Weights of a small sound classifier.
Model: 14.3M parameters, log mel input, arch transformer, norm rmsnorm, activation gelu_tanh, width 384.
Data: trained on synthesized solo parts of chorales (CocoChorales), 39062 training examples.
Rows from block 2, named by matrix and row number. Rows with one number belong to one neuron. Each number is 50 + 15 x the weight over its row's rms, rounded and kept within 0 to 99. All counts start at 0. After the name is the row's rms in percent of the matrix's.
# fc1: MLP up (model.blocks.2.mlp.fc1.weight, 2304x384), inputs 77-153
# fc2: MLP down (model.blocks.2.mlp.fc2.weight, 384x2304, transposed), outputs 77-153
fc1.1490 056:57 75 46 48 48 39 72 69 43 63 48 36 33 59 39 60 42 49 48 54 62 68 71 56 63 48 68 67 87 68 73 49 52 52 49 40 80 45 55 41 57 66 67 30 45 37 42 93 60 38 56 59 69 44 58 39 46 64 39 42 57 62 26 60 31 54 73 45 41 73 38 27 49 43 34 40 77
fc2.1490 068:75 42 43 45 71 42 40 41 62 34 61 37 69 44 50 50 64 37 38 51 42 62 38 37 56 58 47 43 30 28 56 21 39 46 63 56 20 24 58 56 48 65 60 61 15 38 47 56 28 54 51 25 48 31 67 53 44 46 77 23 69 33 89 85 61 56 40 65 71 65 55 27 50 61 52 47 84
fc1.1491 061:48 53 50 45 53 38 33 61 46 44 43 41 66 52 61 53 59 58 43 46 51 30 51 41 47 24 33 45 85 43 54 56 52 38 60 44 13 40 55 58 51 39 53 43 57 61 35 55 99 38 44 62 62 45 48 39 43 29 41 36 08 45 66 79 44 50 62 66 51 46 76 68 49 54 48 11 54
fc2.1491 072:39 48 52 64 36 58 18 51 45 49 34 51 55 61 55 66 50 49 51 59 55 17 46 55 38 35 27 63 44 49 72 55 39 58 47 48 10 58 47 52 58 40 42 56 50 74 37 48 99 73 40 48 86 46 30 29 50 46 45 57 42 52 54 53 48 56 37 66 40 43 51 77 57 42 00 34 42
fc1.1492 044:41 53 51 42 59 31 46 34 62 44 41 47 77 59 36 58 40 37 47 43 49 42 56 47 48 43 59 44 92 53 51 54 63 25 66 40 06 47 60 49 58 47 53 22 41 47 49 36 69 20 52 65 38 43 27 42 45 45 43 52 30 57 50 66 47 47 41 51 49 34 53 71 45 45 51 25 34
fc2.1492 058:60 52 67 67 68 29 42 55 59 42 37 39 62 40 57 58 34 44 51 55 47 16 46 45 38 36 14 51 45 57 66 49 50 38 46 51 16 51 51 52 44 43 26 09 64 73 31 79 99 66 27 62 78 51 35 25 54 56 38 33 30 37 62 42 47 60 69 62 44 48 43 44 30 48 17 30 37
fc1.1493 056:63 51 66 30 58 67 52 66 48 41 45 23 29 58 44 63 54 50 64 49 74 49 55 22 36 52 64 50 57 64 87 68 59 54 38 64 54 55 48 46 56 79 59 40 42 43 41 52 39 70 45 57 56 61 47 81 58 74 60 47 84 39 55 76 50 70 04 48 60 54 66 32 67 34 53 34 53
fc2.1493 056:37 28 47 16 66 45 43 34 57 53 39 37 52 44 31 54 46 42 40 59 39 80 33 47 40 37 54 77 41 41 93 46 49 71 39 54 40 46 45 67 70 68 55 66 51 50 56 51 10 59 36 72 53 65 46 80 68 72 60 57 54 36 60 66 23 37 33 30 69 76 50 40 71 55 38 38 56
fc1.1494 155:48 44 28 69 37 56 27 44 71 58 52 38 19 33 80 44 49 46 54 44 38 13 52 38 48 70 83 28 42 40 24 50 51 50 49 59 61 44 76 50 47 60 52 69 42 39 64 53 59 85 53 34 72 48 41 56 45 46 58 38 83 57 52 35 44 68 43 44 60 65 78 49 51 50 41 64 40
fc2.1494 164:46 62 55 66 20 46 20 59 59 61 51 62 36 55 47 63 35 46 60 69 48 49 64 37 60 55 39 62 45 24 37 36 46 41 60 54 31 39 63 40 59 53 44 32 61 45 47 47 74 28 85 01 61 65 52 20 57 58 75 51 90 66 69 30 62 40 42 54 44 34 50 49 23 31 38 55 01
fc1.1495 041:57 42 41 37 44 20 56 31 30 63 71 61 20 37 33 36 41 76 53 41 64 64 51 60 47 61 51 35 63 58 83 68 41 35 48 61 22 53 40 52 60 56 59 80 39 31 66 07 60 35 51 62 66 51 59 53 43 44 46 04 58 39 59 30 68 55 27 45 54 49 57 28 55 63 55 74 51
fc2.1495 040:61 32 51 51 66 48 40 27 65 37 61 55 42 31 52 49 50 62 54 52 75 61 46 74 64 67 17 41 43 38 51 74 46 28 41 40 32 45 46 49 62 44 18 33 60 52 61 25 29 52 45 59 36 51 33 48 36 33 50 35 30 32 54 59 41 45 70 51 36 41 36 31 41 67 75 55 77
fc1.1496 141:36 47 39 35 67 34 17 52 48 47 61 37 47 50 23 52 50 79 58 58 53 51 52 43 55 43 73 26 66 74 46 47 46 50 38 57 65 59 37 40 46 50 52 85 48 55 40 26 21 64 38 59 61 46 56 59 51 46 61 69 41 59 22 14 69 33 39 37 58 51 72 22 39 43 53 11 31
fc2.1496 139:59 44 44 38 54 46 00 50 34 27 36 57 44 61 59 52 63 56 53 43 58 33 36 52 64 20 56 51 66 68 37 62 44 56 51 51 57 33 37 66 45 75 28 56 36 49 50 19 50 46 61 49 51 47 58 17 45 20 47 66 38 56 57 57 48 60 22 24 64 57 61 21 73 44 51 37 60
fc1.1497 095:46 48 23 43 44 36 49 52 76 59 56 69 60 68 37 61 64 57 43 61 41 53 67 43 34 61 48 43 64 36 09 56 42 58 36 32 26 41 47 58 46 54 48 72 52 53 62 35 70 46 54 78 39 29 47 31 42 20 47 99 57 48 47 47 45 03 50 69 36 48 58 47 53 61 40 35 37
fc2.1497 099:62 48 36 74 24 69 27 55 36 47 14 37 45 51 59 32 63 42 56 55 68 69 54 34 45 33 65 55 68 38 10 49 39 45 45 53 27 48 45 51 61 39 84 31 63 59 35 36 57 29 52 27 60 36 49 35 55 71 50 51 45 35 46 42 40 69 48 49 35 32 24 47 39 49 69 38 48
fc1.1498 222:55 44 47 55 50 45 53 55 63 51 20 46 93 50 36 53 68 65 41 59 51 54 59 58 19 50 49 70 55 49 49 50 60 52 42 46 72 47 46 49 46 59 45 44 44 88 38 39 12 86 47 56 58 52 54 70 47 42 65 73 74 45 50 83 58 51 56 48 57 54 56 28 55 44 38 37 54
fc2.1498 227:69 50 48 36 39 70 53 55 80 59 48 62 47 67 66 41 76 47 40 38 53 49 24 42 29 54 37 50 60 72 61 55 61 51 61 45 43 52 59 51 50 59 40 82 39 71 52 61 42 54 66 71 49 54 44 45 53 53 52 66 26 53 49 60 38 58 55 51 37 45 50 49 64 43 99 32 17
fc1.1499 038:62 52 45 46 38 27 69 44 33 35 47 74 48 61 07 45 33 58 51 51 42 54 71 59 78 55 61 36 76 37 44 28 52 37 60 57 50 46 41 53 57 66 38 35 59 49 28 54 48 42 65 36 47 46 54 47 31 24 52 24 84 46 58 36 35 46 46 45 49 63 52 50 49 59 65 41 64
fc2.1499 043:63 59 41 33 63 64 41 45 37 47 50 59 28 48 54 51 37 44 65 40 63 66 48 28 40 40 52 45 34 39 43 51 48 44 64 45 54 42 40 53 60 51 46 92 53 22 54 37 46 52 39 59 69 59 63 78 59 56 40 30 82 39 41 31 68 77 66 60 49 41 42 50 35 53 43 41 67
fc1.1500 117:45 63 43 52 43 67 47 39 47 45 63 61 29 49 85 61 51 43 44 42 62 60 54 39 46 55 54 59 58 51 15 37 76 55 48 48 68 48 49 67 47 59 42 68 49 29 49 57 58 77 52 43 36 44 51 55 53 45 31 68 42 47 62 32 36 72 52 37 60 56 50 40 56 50 50 34 55
fc2.1500 103:60 29 34 59 49 36 51 58 43 45 35 40 61 54 48 48 27 53 46 56 45 37 55 50 55 55 57 54 58 70 16 43 32 51 49 59 56 49 46 52 37 58 44 49 48 42 42 70 78 56 60 49 68 38 43 42 49 39 35 45 37 46 46 41 48 47 47 36 59 56 64 65 50 63 20 49 36
fc1.1501 060:49 66 38 51 62 30 59 40 47 44 64 72 48 49 74 41 26 61 77 54 68 62 63 33 54 23 74 69 51 53 50 47 43 57 37 56 49 70 48 47 47 62 40 33 38 66 22 69 34 32 56 63 42 62 30 55 77 59 48 29 59 63 64 81 43 58 39 49 63 55 36 46 64 58 33 56 56
fc2.1501 066:62 47 53 48 45 43 54 68 45 40 63 31 45 49 38 61 54 34 67 60 66 32 22 39 67 58 58 59 36 34 41 50 59 49 64 48 49 29 44 47 71 54 49 79 50 63 68 46 48 69 42 42 62 52 69 42 35 43 50 38 34 55 38 57 67 42 50 29 45 43 24 27 73 46 72 69 44
fc1.1502 057:36 62 52 37 65 60 61 52 50 50 88 39 74 27 09 41 42 39 53 55 44 31 55 40 56 26 46 36 70 47 71 56 58 42 42 48 00 49 48 54 40 39 70 53 63 20 49 44 99 49 39 57 50 44 29 43 57 45 58 59 27 46 59 82 44 72 67 47 50 45 69 73 47 36 58 51 63
fc2.1502 052:65 40 47 51 69 26 30 47 41 66 60 58 63 46 33 55 33 41 70 51 43 11 56 50 28 41 53 51 60 45 58 43 47 39 46 50 23 48 49 47 59 50 34 23 27 66 40 47 91 50 16 40 54 51 40 38 64 48 49 39 56 54 39 61 46 50 33 63 43 54 68 16 39 44 15 45 48
fc1.1503 018:27 69 41 56 53 64 47 36 67 79 62 40 71 53 44 47 52 47 46 55 37 39 46 50 90 46 53 41 79 31 60 50 48 47 48 59 37 67 35 47 43 51 86 34 37 60 77 83 67 64 37 40 83 47 35 42 42 30 60 49 51 35 68 61 21 44 43 72 65 18 61 54 44 56 85 71 62
fc2.1503 016:55 49 24 40 41 49 60 80 37 42 53 42 69 46 57 29 59 43 44 44 42 61 61 41 64 50 32 36 51 79 53 45 70 38 57 58 55 69 46 42 45 42 48 68 41 44 68 60 59 57 34 61 28 38 83 79 35 47 43 68 70 46 33 55 76 54 51 61 41 72 38 30 38 77 65 42 46
fc1.1504 046:33 34 53 48 64 58 39 45 30 56 90 52 46 53 60 52 49 37 37 38 85 27 42 42 92 52 61 35 45 22 43 33 44 55 61 68 47 35 79 54 57 50 35 51 63 65 44 54 35 62 68 37 34 38 61 56 42 48 54 59 13 64 65 38 48 61 51 53 51 56 69 59 55 59 49 57 53
fc2.1504 055:58 39 47 19 20 45 30 61 49 46 54 52 62 38 79 59 70 58 47 69 39 49 15 48 30 58 59 69 53 72 33 27 38 50 52 49 30 54 53 75 63 45 57 72 58 44 44 38 43 28 41 62 72 39 51 12 59 35 34 39 25 45 31 07 45 59 49 59 49 50 62 47 49 61 46 54 41
fc1.1505 024:55 32 55 31 55 38 69 60 43 57 67 57 46 55 56 54 44 46 51 67 59 38 51 39 60 39 23 66 73 19 49 45 51 41 61 33 76 44 53 53 50 44 65 92 50 82 44 81 50 42 34 31 38 68 61 60 47 38 43 47 30 53 50 63 52 46 67 49 60 56 48 51 51 54 56 70 39
fc2.1505 028:64 61 61 61 22 44 99 76 56 48 46 36 65 60 27 47 46 60 51 41 41 23 48 39 35 53 40 56 37 45 56 53 47 31 42 52 56 50 31 47 67 43 33 73 40 73 78 63 51 43 43 40 41 65 44 58 28 47 54 77 67 55 47 61 58 68 56 69 55 41 55 45 56 44 62 40 80
fc1.1506 067:47 52 48 55 73 28 32 36 50 52 71 55 40 68 57 27 55 52 48 34 31 59 51 35 34 47 35 56 27 37 65 29 75 58 45 18 60 55 62 42 61 34 47 00 55 49 53 63 37 58 26 35 56 55 79 51 56 40 48 84 59 49 39 70 29 79 43 46 65 61 62 34 59 50 59 45 80
fc2.1506 066:52 46 49 50 63 30 44 34 47 54 61 46 38 52 38 56 10 62 62 25 49 63 50 45 29 59 74 47 57 44 35 54 25 36 49 55 68 50 42 72 52 37 57 30 37 43 51 56 54 50 64 43 44 47 35 23 53 67 58 83 70 39 30 49 48 45 49 52 66 52 78 51 35 51 42 40 99
fc1.1507 045:44 46 51 41 41 56 73 62 50 60 59 83 60 48 46 49 64 42 54 49 46 55 49 43 54 38 55 64 61 35 63 69 59 65 60 67 50 51 51 62 45 62 48 20 49 47 46 56 48 67 45 42 44 60 41 47 47 66 68 47 52 38 68 39 27 73 82 39 53 57 68 30 59 41 64 59 45
fc2.1507 051:60 79 62 22 69 50 99 69 57 30 45 51 49 57 36 62 62 06 59 66 53 51 34 57 44 59 48 57 64 56 50 64 73 55 73 54 67 41 28 41 43 69 63 54 65 40 59 55 39 61 58 54 65 57 49 18 47 40 53 57 39 70 52 68 39 57 40 22 44 56 47 52 70 26 66 52 68
fc1.1508 046:37 45 55 55 63 56 83 65 33 42 47 58 55 49 60 46 33 60 41 46 55 54 65 67 50 74 40 28 81 53 69 57 59 56 47 34 51 36 41 50 49 54 60 51 44 39 41 52 47 86 54 35 39 63 42 41 43 78 57 73 57 51 38 45 63 60 16 62 83 44 68 29 46 47 48 42 55
fc2.1508 041:51 44 48 74 47 64 91 51 44 51 41 35 39 58 47 69 47 63 65 38 54 23 19 60 47 47 44 22 66 59 73 62 44 49 37 66 35 39 53 56 64 45 56 45 48 39 51 77 43 54 64 64 79 50 45 43 65 82 47 42 57 54 76 48 41 59 17 71 37 61 39 42 20 48 68 50 52
fc1.1509 089:47 44 73 47 53 48 60 58 66 32 43 39 50 66 60 31 43 47 59 47 39 46 39 52 55 58 66 62 52 48 82 58 60 43 63 59 51 41 43 41 60 48 54 37 62 70 45 51 44 80 62 76 52 40 56 69 42 55 56 68 70 50 56 90 60 44 00 35 61 49 44 20 62 42 56 67 39
fc2.1509 096:58 29 47 39 64 47 50 32 51 48 34 48 56 68 45 59 49 40 35 40 59 68 07 31 34 56 39 40 49 67 99 59 73 53 41 53 46 55 60 36 44 70 46 91 25 55 60 75 40 53 62 66 31 53 68 63 64 62 57 64 45 55 49 25 33 37 45 61 39 58 50 57 61 39 36 42 54
fc1.1510 087:42 48 65 80 43 66 49 68 36 53 42 42 55 52 58 53 59 42 45 38 61 44 48 52 86 37 57 44 38 35 40 57 58 48 56 51 48 48 60 32 52 51 58 30 41 40 62 42 40 00 42 99 15 43 49 98 45 57 47 38 40 50 37 66 53 29 54 73 72 46 56 56 45 51 44 64 43
fc2.1510 099:45 27 63 65 70 70 73 48 39 35 55 51 58 41 27 78 54 35 42 38 65 46 43 48 85 42 62 56 36 49 76 42 57 50 48 57 61 64 80 46 55 49 37 40 51 46 70 53 40 54 29 78 32 40 49 65 50 59 46 45 39 43 41 61 58 15 52 56 70 54 54 52 51 63 37 52 41