config = dict(
    model='sound classifier',
    dataset='synthesized solo parts of chorales (CocoChorales)',
    train_examples=39062,
    n_mels=40,
    hop_length=160,
    input='log_mel',
    spec_augment=True,
    win_length=400,
    targets=['instrument'],
    num_classes=13,
    arch='transformer',
    norm='rmsnorm',
    norm_position='pre',
    hidden_act='gelu_tanh',
    mlp_ratio=6,
    head_dim=64,
    fused_qkv=False,
    bias='none',
    qk_norm=False,
    parallel_block=False,
    inner_norm=False,
    subsampling=2,
    layers=6,
    width=384,
    positions='learned',
    pooling='class_token',
    loss='binary_cross_entropy',
    init='lecun_normal',
    residual_init='zero_last',
    optimizer='muon',
    muon_scale='original',
    learning_rate=0.039,
    momentum=0.85,
    nesterov=True,
    orthogonalizer='newton_schulz_5',
    adamw_lr_other_params=0.0022,
    max_steps=37900,
    batch_size=128,
    epochs=124.2,
    lr_schedule='cosine',
    final_lr_fraction=0,
    warmup_steps=1130,
    weight_decay=0.001,
    adamw_weight_decay_other_params=0.01,
)
Rows from block 3, named by matrix and row number. Rows with one number belong to one neuron. Each number is 128 + 32 x the weight over the matrix's rms, rounded and kept within 0 to 255. All counts start at 0.
# fc1: MLP up (model.blocks.3.mlp.fc1.weight, 2304x384), inputs 0-127
# fc2: MLP down (model.blocks.3.mlp.fc2.weight, 384x2304, transposed), outputs 0-127
fc1.1083 [134 127 105 107 123 128 127 110 148  79 118 158 141 113 131 123  17 164 174  91 116 126 128 114 103 158  96 156  93 140 116 117 120 126 127 108  98 109  99 118 124 177  97 135 115 110 124  51 130 139 110 119 121 114 122 137 120 148 138 139 129 123 150 137 122 116 107 159 123 151 129 129 124 160 143 106 132 126 129 109 127 131 115 171 122 127 127 155 179 157 112 136 132 125 124 142 152 145 145 120 188 137 143 145 111 131  94  56 125 110 125 134 124 148 137 109 117 139 109 145 142 112 137 116 121 143 160 110]
fc1.1084 [126 124 109 145 137 130 117 123 109 117 136  86 116 110 155 154 180 118 120 160 118 125 123 153 110 162 121 132 154 141 127 124 123 131 145 126 109 132 105 115 131 136 148 125 106 119 121 156 127 139 121 135 104 138 133 135 130 124 104 142 135 142  61 128 129 142 135 109 118 120 115 129 117 114 118  94 145 104 142 103  94 123 139 143 126 137 138 125 134 146 130 140 146 105 110 137 130 127 126 127 151 140 127 161 123 125 170  76 140 117 133 131 143  89 121 134 148 129 129 125 118 134 130 121  79  88 106 132]
fc1.1085 [133 129 138 114 125 106 145 132 113 133 124 113 137 120 115 127 192 125 121 135 129 122 137 138 123 109 132 122 125 129 122 126 136 127 135 112  95 140 113 135 136 118 108 133 135 128 127 158 123 110 132 123 127 117 131 119 128 133 119 138 119 116 140 136 143 118 143  87 139 131 135 124 117  92 137 153 126 138 120 121 100 123 128 152 118 125 133 119 132 150 121 135 142 121 135 121 122 139 140 113 135 129 127 126 130 137 141 183 128 147 127 134 131 137 137 105 133 123 147 112 137 130 122 113 124 117 144 127]
fc1.1086 [129 133 122 124 125 131 132 136 133 129 129 123 131 131 131 130 130 124 123 134 123 126 126 131 129 131 121 125 124 132 125 135 128 130 127 128 137 133 130 127 125 138 128 127 133 125 126 122 130 127 136 125 121 126 130 133 131 135 127 133 127 130 126 129 122 125 123 131 127 128 128 131 129 130 124 123 128 124 138 135 129 126 127 129 125 125 132 137 126 123 125 131 130 131 134 137 133 133 129 136 127 130 126 128 128 130 122 133 136 129 127 130 130 133 129 127 125 132 129 123 138 128 122 121 137 124 130 135]
fc1.1087 [131 114 132 120 118 164 133 107  94  85 126  95 111 163 123 131  36 128  90  82 126 132 126 113  99 126  97 167 150 140 111 115 120 118 159 141 142 122 128 134 128 124  89 131 115 123 130  99 139  91 149 108 155 135 115 116 135 148  62 131 134 139 130 132 154 117 126 134 138 129 138 111 119 207 141 124 123 112 108 112 135 142 138  66 135 130 128 124 119  73 116 129 114 136 125 142 118 141 161 109 129 138 115 137 148 135 108 222 126 112 126  94 120 118  91  99 120 107 140 105 102 132 109 118  98 124  97 116]
fc1.1088 [133 137 159 158 137 153 116 137 178 132 114 120 136 129 123 128 131 123 153 172 113 129 122 121 124 144 151 114 146 130 131 167 137 128 117 109 136 137 159 112 147  95 121 136 136 141 141 107 119 137 130 133 120 144 100 146 119  96 166 123 134 128 130 149 114 148 127 105 129 117 137 132 131 132 152 131 133 141 109 128 145 104 143 140 144 125 130 126 101  39 130 140 122 126 162 136 120 139 164 143 117 136 100  85  96 142  86 127 108 157 130 130 109 125 115 156 113 136 118 130 160 123 108 160 133  94 121 118]
fc1.1089 [120 131 125 125 119 125 125 125 128 113 131 123 131 135 127 123 141 135 132 128 110 134 124 134 124 124 133 148 126 121 124 131 122 124 126 123 128 123 110 127 127 123 137 130 122 134 127 136 138 136 120 120 129 115 135 132 128 130 143 128 139 139 128 124 122 127 118 107 132 126 129 127 124 102 124 136 127 122 135 134 127 125 126 148 137 124 131 122 139 131 123 130 125 129 127 120 137 130 130 129 122 122 129 138 130 125 125 132 130 122 129 133 133 136 130 130 128 129 127 120 139 122 116 125 138 141 112 127]
fc1.1090 [142  84  78 112 195 137 162 182  99   0 120   0  95 255 172 199   0 120 114   0  93 127 123 255 255 166 119   0 189 147 108 178 159  90  76 111 157 126  93 130  89  21 197 158 151 104 100   9 179  91 166 129 157 121 163 103 135 192 255 139 141 121 146 119 109 122  27  67 199 164 116 114 131  74 159  94 115 122 121 132  97  86 122 255 121 124 167  27 139 123 171 134 125 169 176 116 185  75 185  82  59 105 109 108 101  74   0   0 160 160 128 161 137 212 113 223  65  55 175 148   0 116 138 132  91  20 216  99]
fc1.1091 [126 137 145 144 140 116 119 124 121 110 124 120 122 141 138 116 126 123 107 152 124 127 122 113 122 136 124 137 146 122 131 127 121 118 129 122  87 139 110 122 133 113 128 134 132 132 126 148 123 134 120 121 119 133 123 144 141 123 100 127 118 141 101 128 106 137 131  98 129 126 140 135 128 103 118 111 141 114 127 120 128 116 123 139 131 133 117 121 158 152 135 131 132 110 125 147 116 128 120 136 126 117 120 125 130 140 150  94 125 130 131 125 130  95 134 138 125 140 128 125 120 125 127 130 110  95 115 126]
fc1.1092 [126 142 143 144  93 141 116 105  96  89 127 168 124 143 119 102  29 112 119 130 118 127 121 141 107 133 134 154 149 122 124 116 139 141 131 137  97 138 147 130 120 132 122 126 132 141 143 113 122 136 139 128  98 132 127 139 123 134  97 130 158 120 115 131 155 118 116 143 130 120 131 119 113 119 137 147 155 123 126 145 130 129 113 184 113 146 122 120 140  98 123 135 137 146 124 128 125 128 128 115 125 132 139 115 133 140 124 193 118 126 125 142 138 105 114 126 148 145 139 114 106 136 123 115 154  96 138 139]
fc1.1093 [133 132 127 126 137 129 126 131 118 133 132 132 122 125 127 131 137 128 124 131 134 130 126 138 123 130 122 128 125 129 127 127 116 129 128 123 122 128 131 123 125 135 131 129 127 128 130 122 131 123 116 130 119 132 125 124 129 126 129 124 136 128 124 132 134 132 133 135 121 132 126 133 130 131 126 124 129 127 128 132 130 121 123 114 136 128 138 131 122 133 124 123 133 127 128 129 133 128 125 132 136 128 123 129 127 122 130 136 126 129 126 130 134 123 127 130 131 129 130 126 126 128 129 126 115 127 127 130]
fc1.1094 [134 126 122 129 142 126 131 130 136 129 126 122 136 132 137 122 132 120 136 125 129 132 130 109 131 116 133 131 127 125 122 130 134 120 124 115 126 129 118 127 130 126 133 127 131 136 133 137 134 130 124 128 128 127 122 129 139 136 142 131 125 126 129 121 126 123 120 125 127 122 126 130 133 123 124 127 123 121 126 129 131 123 131 129 138 122 141 127 126 129 127 130 116 127 121 128 130 133 125 127 120 131 123 144 122 131 130 125 122 127 133 119 124 139 131 120 128 125 126 127 132 137 116 130 123 137 118 123]
fc2.1083 [143 109  87 100  92 153 144 132 146 120 129  99 142 116 140 135 152 124 142  66 136 125  72 142 150 115  94 147 131 108 173 210 107 151 120 134 152  81 118 106 115 145  78  93 133 125 154 135 104 140 119  97 138 150 136 144 121 148 193 111 108 137 105 117 109 147 143 140 157  51 155 120  97  88 123 160 150 135 121  96 161 130  92 127 129 150 123 103  78 164 156 134 104 110 159 120 132 131 121 188 123 133 112 125 145 119 100 132 131 117 129 159 139 123 152 106 138 157 101 114 147 113 149 131 110 131 124 142]
fc2.1084 [130 129 131 131 132 114 130 128 136 103 130 107 108 122 123 114  91 131 133 186 109 131 115  96 110 119 125 122 122 121 135 135 120 122 122 124 117 124 129 116 125 124 119 128 149 139 123 113 106 129 121 131 138 124 128 135 131 124 134 113 129 126 134 135 141 128 125 136 139 122 124 122 120  93 130 120 133 129 124 134 135 125 126 102 134 131 116 142 134 128 112 137 115 123 129 123 148 139 136 143 129 145 125 139 130 109 118 100 117 115 129 122 132  95 125 125 125 120 128 127 111 116 127 120 109 122 136 133]
fc2.1085 [103 119 126 113 123 106 120 116 125 120 133  91 131 103 102 138 133 111 131 130 121 131 136 146 152 140 109 126 121 130 133 114 115 124 140 136 127 128 127 133 124 159 151 126 113 129 137 128 113 146 146 134 113 109 113 145 142 130 115 112 151 136 125 113 129 116 149 128 112 108 116 137 121 116  99 136 115 105 125 147 101 109 125 130 127 139 110 109 110 129 141 113 119 125 145 124 132 113 128  92 109 133 130 129 116 128 140 108 135 139 143 139 126 109 106 133 134 149 123 133 146 140 131 125 140  99 123 112]
fc2.1086 [116 127 123 132 125 123 129 131 125 125 131 137 133 126 126 126 131 133 123 122 122 134 127 130 129 139 126 146 119 126 121 122 132 128 126 132 131 128 132 121 127 132 129 127 132 125 129 124 128 132 134 128 141 128 131 130 131 124 132 125 128 135 129 119 129 130 139 124 127 127 126 124 127 135 126 125 126 133 128 123 130 133 126 123 126 130 131 123 129 135 123 130 127 127 121 132 137 135 121 126 130 126 128 125 128 126 129 125 117 123 124 128 122 127 131 130 128 129 131 124 132 124 133 131 128 134 124 130]
fc2.1087 [147 170 115 173 107 146 120 130 125 109 140 142 141  90 119 118 124 118 150  97 128 122 100 102 138 138 154 101 126 127 163 129 127 102 140 115 139 134  96 146 129 123 165 120 135 114 136 128 116 139 133 129 135 112 103 120 110 135  57 140 125 130 117 118 112 131 110 104 105 148 119 108 128 152  98 122 132 101 152 118 138 145 123 123 106  90 142 118 131 141 126 149  98 104 151 137 122 118 134 156 112 107 143 118 125 109  90 143 133 125 127 137 105 150 138 125 136 127 107 124 123 139 128 125 127 155 153 159]
fc2.1088 [ 92  87 123  84  95  80 152  84 129 128  86 134 119 106 112 123 124 165  85  96 116 136 204 143  90  84 139 178  76 124 117  80 114 150  82  97  95 130 148 135 160 150 141 119 166 157 184  76  87 156 149 128  24 117 154 115 120 155 148 110 120 130  99 118 123 106 173 199 127 131 135 138  97 255 134 159  90 128  91 117  29 135  91 130 117  86 102 156 111 188 143 162 130 109 104 125 127 126 138  99 155 191 168 108 144 116 158 189  73 140 134 122 156 112 128 136 108 125 162 125 168 111 118 133 154 192 120  94]
fc2.1089 [134 123 121 130 141 124 129 135 103 146 139 132 132 134 123 132 123 135 125 122 133 122 131 115 134 133 112 131  99 130 121 123 124 137 135 126 136 125 122 127 137 135 136 128 133 128 132 130 124 130 127 131 111 124 119 140 150 129 119 128 126 122 131 124 116 123 133 131 129 128 137 136 123 120 132 130 142 143 128 121 120 107 123 140 127 125 120 117 125 146 141 145 122 143 132 121 146 135 128 122 126 135 124 124 128 135 143 146 134 128 138 124 135 161 122 105 123 123 140 126 127 135 134 122 145 129 139 135]
fc2.1090 [ 93  56  50 131 139  24 121 161 136  10 167 169 194 143  87 183 180  54 181  31  46 212 225  28   0 251 131  92 109 141   0 200 232  75 152 166 116 215 255  85 250 207 119 211 141 168 154  94 116 186 107 153 227 117  53 156 102 119 255 136 169 126  94 127 156  57 186 255  63 109  51 137  93 125  86  15 255 107  77  86 185   0 237 159 181 134 104 100  95 102  77   2 143 223 211 114 143 172 123 156  94 127 139   0 105  90  79  23  69 124 155 159 198 109 132 137 148 166 125 130  39  77  43 108  20   8 171  88]
fc2.1091 [142 130 106 144 130 105 125 126 120 123 145 122 135 133 134 125 128 127 122 132 127 120 137 140 126 113 139 119 115 123 121 133 105 131 135 112 124 116 142 104 129 130 143 135 113 117 137 107 130 140 125 126 137 132 118 125 127 116 143 118 129 130 111 126 127 121 126 113 125 124 117 122 109 132 132 128 146 118 146 123 133 108 126 136 113 129 131 147 128 137 137 108 140 144 123 128 128 127 127 122 124 138 116 138 126 126 105 119 143 129 116 135 136 117 140 122 133 121 125 134 124 117 119 119 111 122 146 129]
fc2.1092 [135 125 132 107 128 106 136 115 154 151 104 101 109 131 139  89 179 129 113 145 107 153 132 137 140 153 121 147 140 121 139 100 135 144 102 124 129 116 135 133 163 115 143 147 103 134 142 169 167 144 137 120 140 127 143 151 137 126 132 107 113 122 140 119 140 115 159 111 129 108 108 134 125  85 141 124 118  98 139 117 154 163 106 161 129 124 113 159  83 118 100 116 109 122 140 135 161 120 118 136 131 124 128 158 116 131 123  95 118 122 133 130 127 151 114 153 127 112 138 133 180 137 145 125 109 104 142 112]
fc2.1093 [131 121 124 129 128 128 125 124 119 120 128 130 125 125 137 124 126 129 133 124 127 123 122 134 121 126 131 126 111 132 120 126 126 133 133 121 123 116 124 127 125 125 129 124 130 120 125 125 127 123 127 132 125 129 130 128 120 130 129 134 135 125 131 122 127 124 124 124 132 128 124 132 123 118 126 125 126 129 131 126 132 125 125 122 130 130 123 139 124 121 125 131 125 126 124 135 138 131 130 115 121 117 122 130 133 121 131 127 131 123 129 127 125 121 126 119 138 136 132 130 123 121 123 130 128 134 132 121]
fc2.1094 [127 117 131 122 124 121 124 123 124 126 131 124 130 125 129 130 133 122 116 123 133 136 140 134 119 137 124 136 131 128 132 130 120 126 126 131 123 123 127 129 133 130 127 123 130 139 121 129 125 129 126 125 121 130 132 138 128 124 137 122 124 122 124 123 126 131 120 128 134 129 126 126 122 124 126 122 125 124 120 127 124 127 125 120 124 128 130 123 124 126 132 135 131 137 129 129 125 130 130 131 126 126 123 128 127 123 125 134 136 123 128 136 129 130 128 127 124 132 128 124 117 126 137 133 127 127 130 136]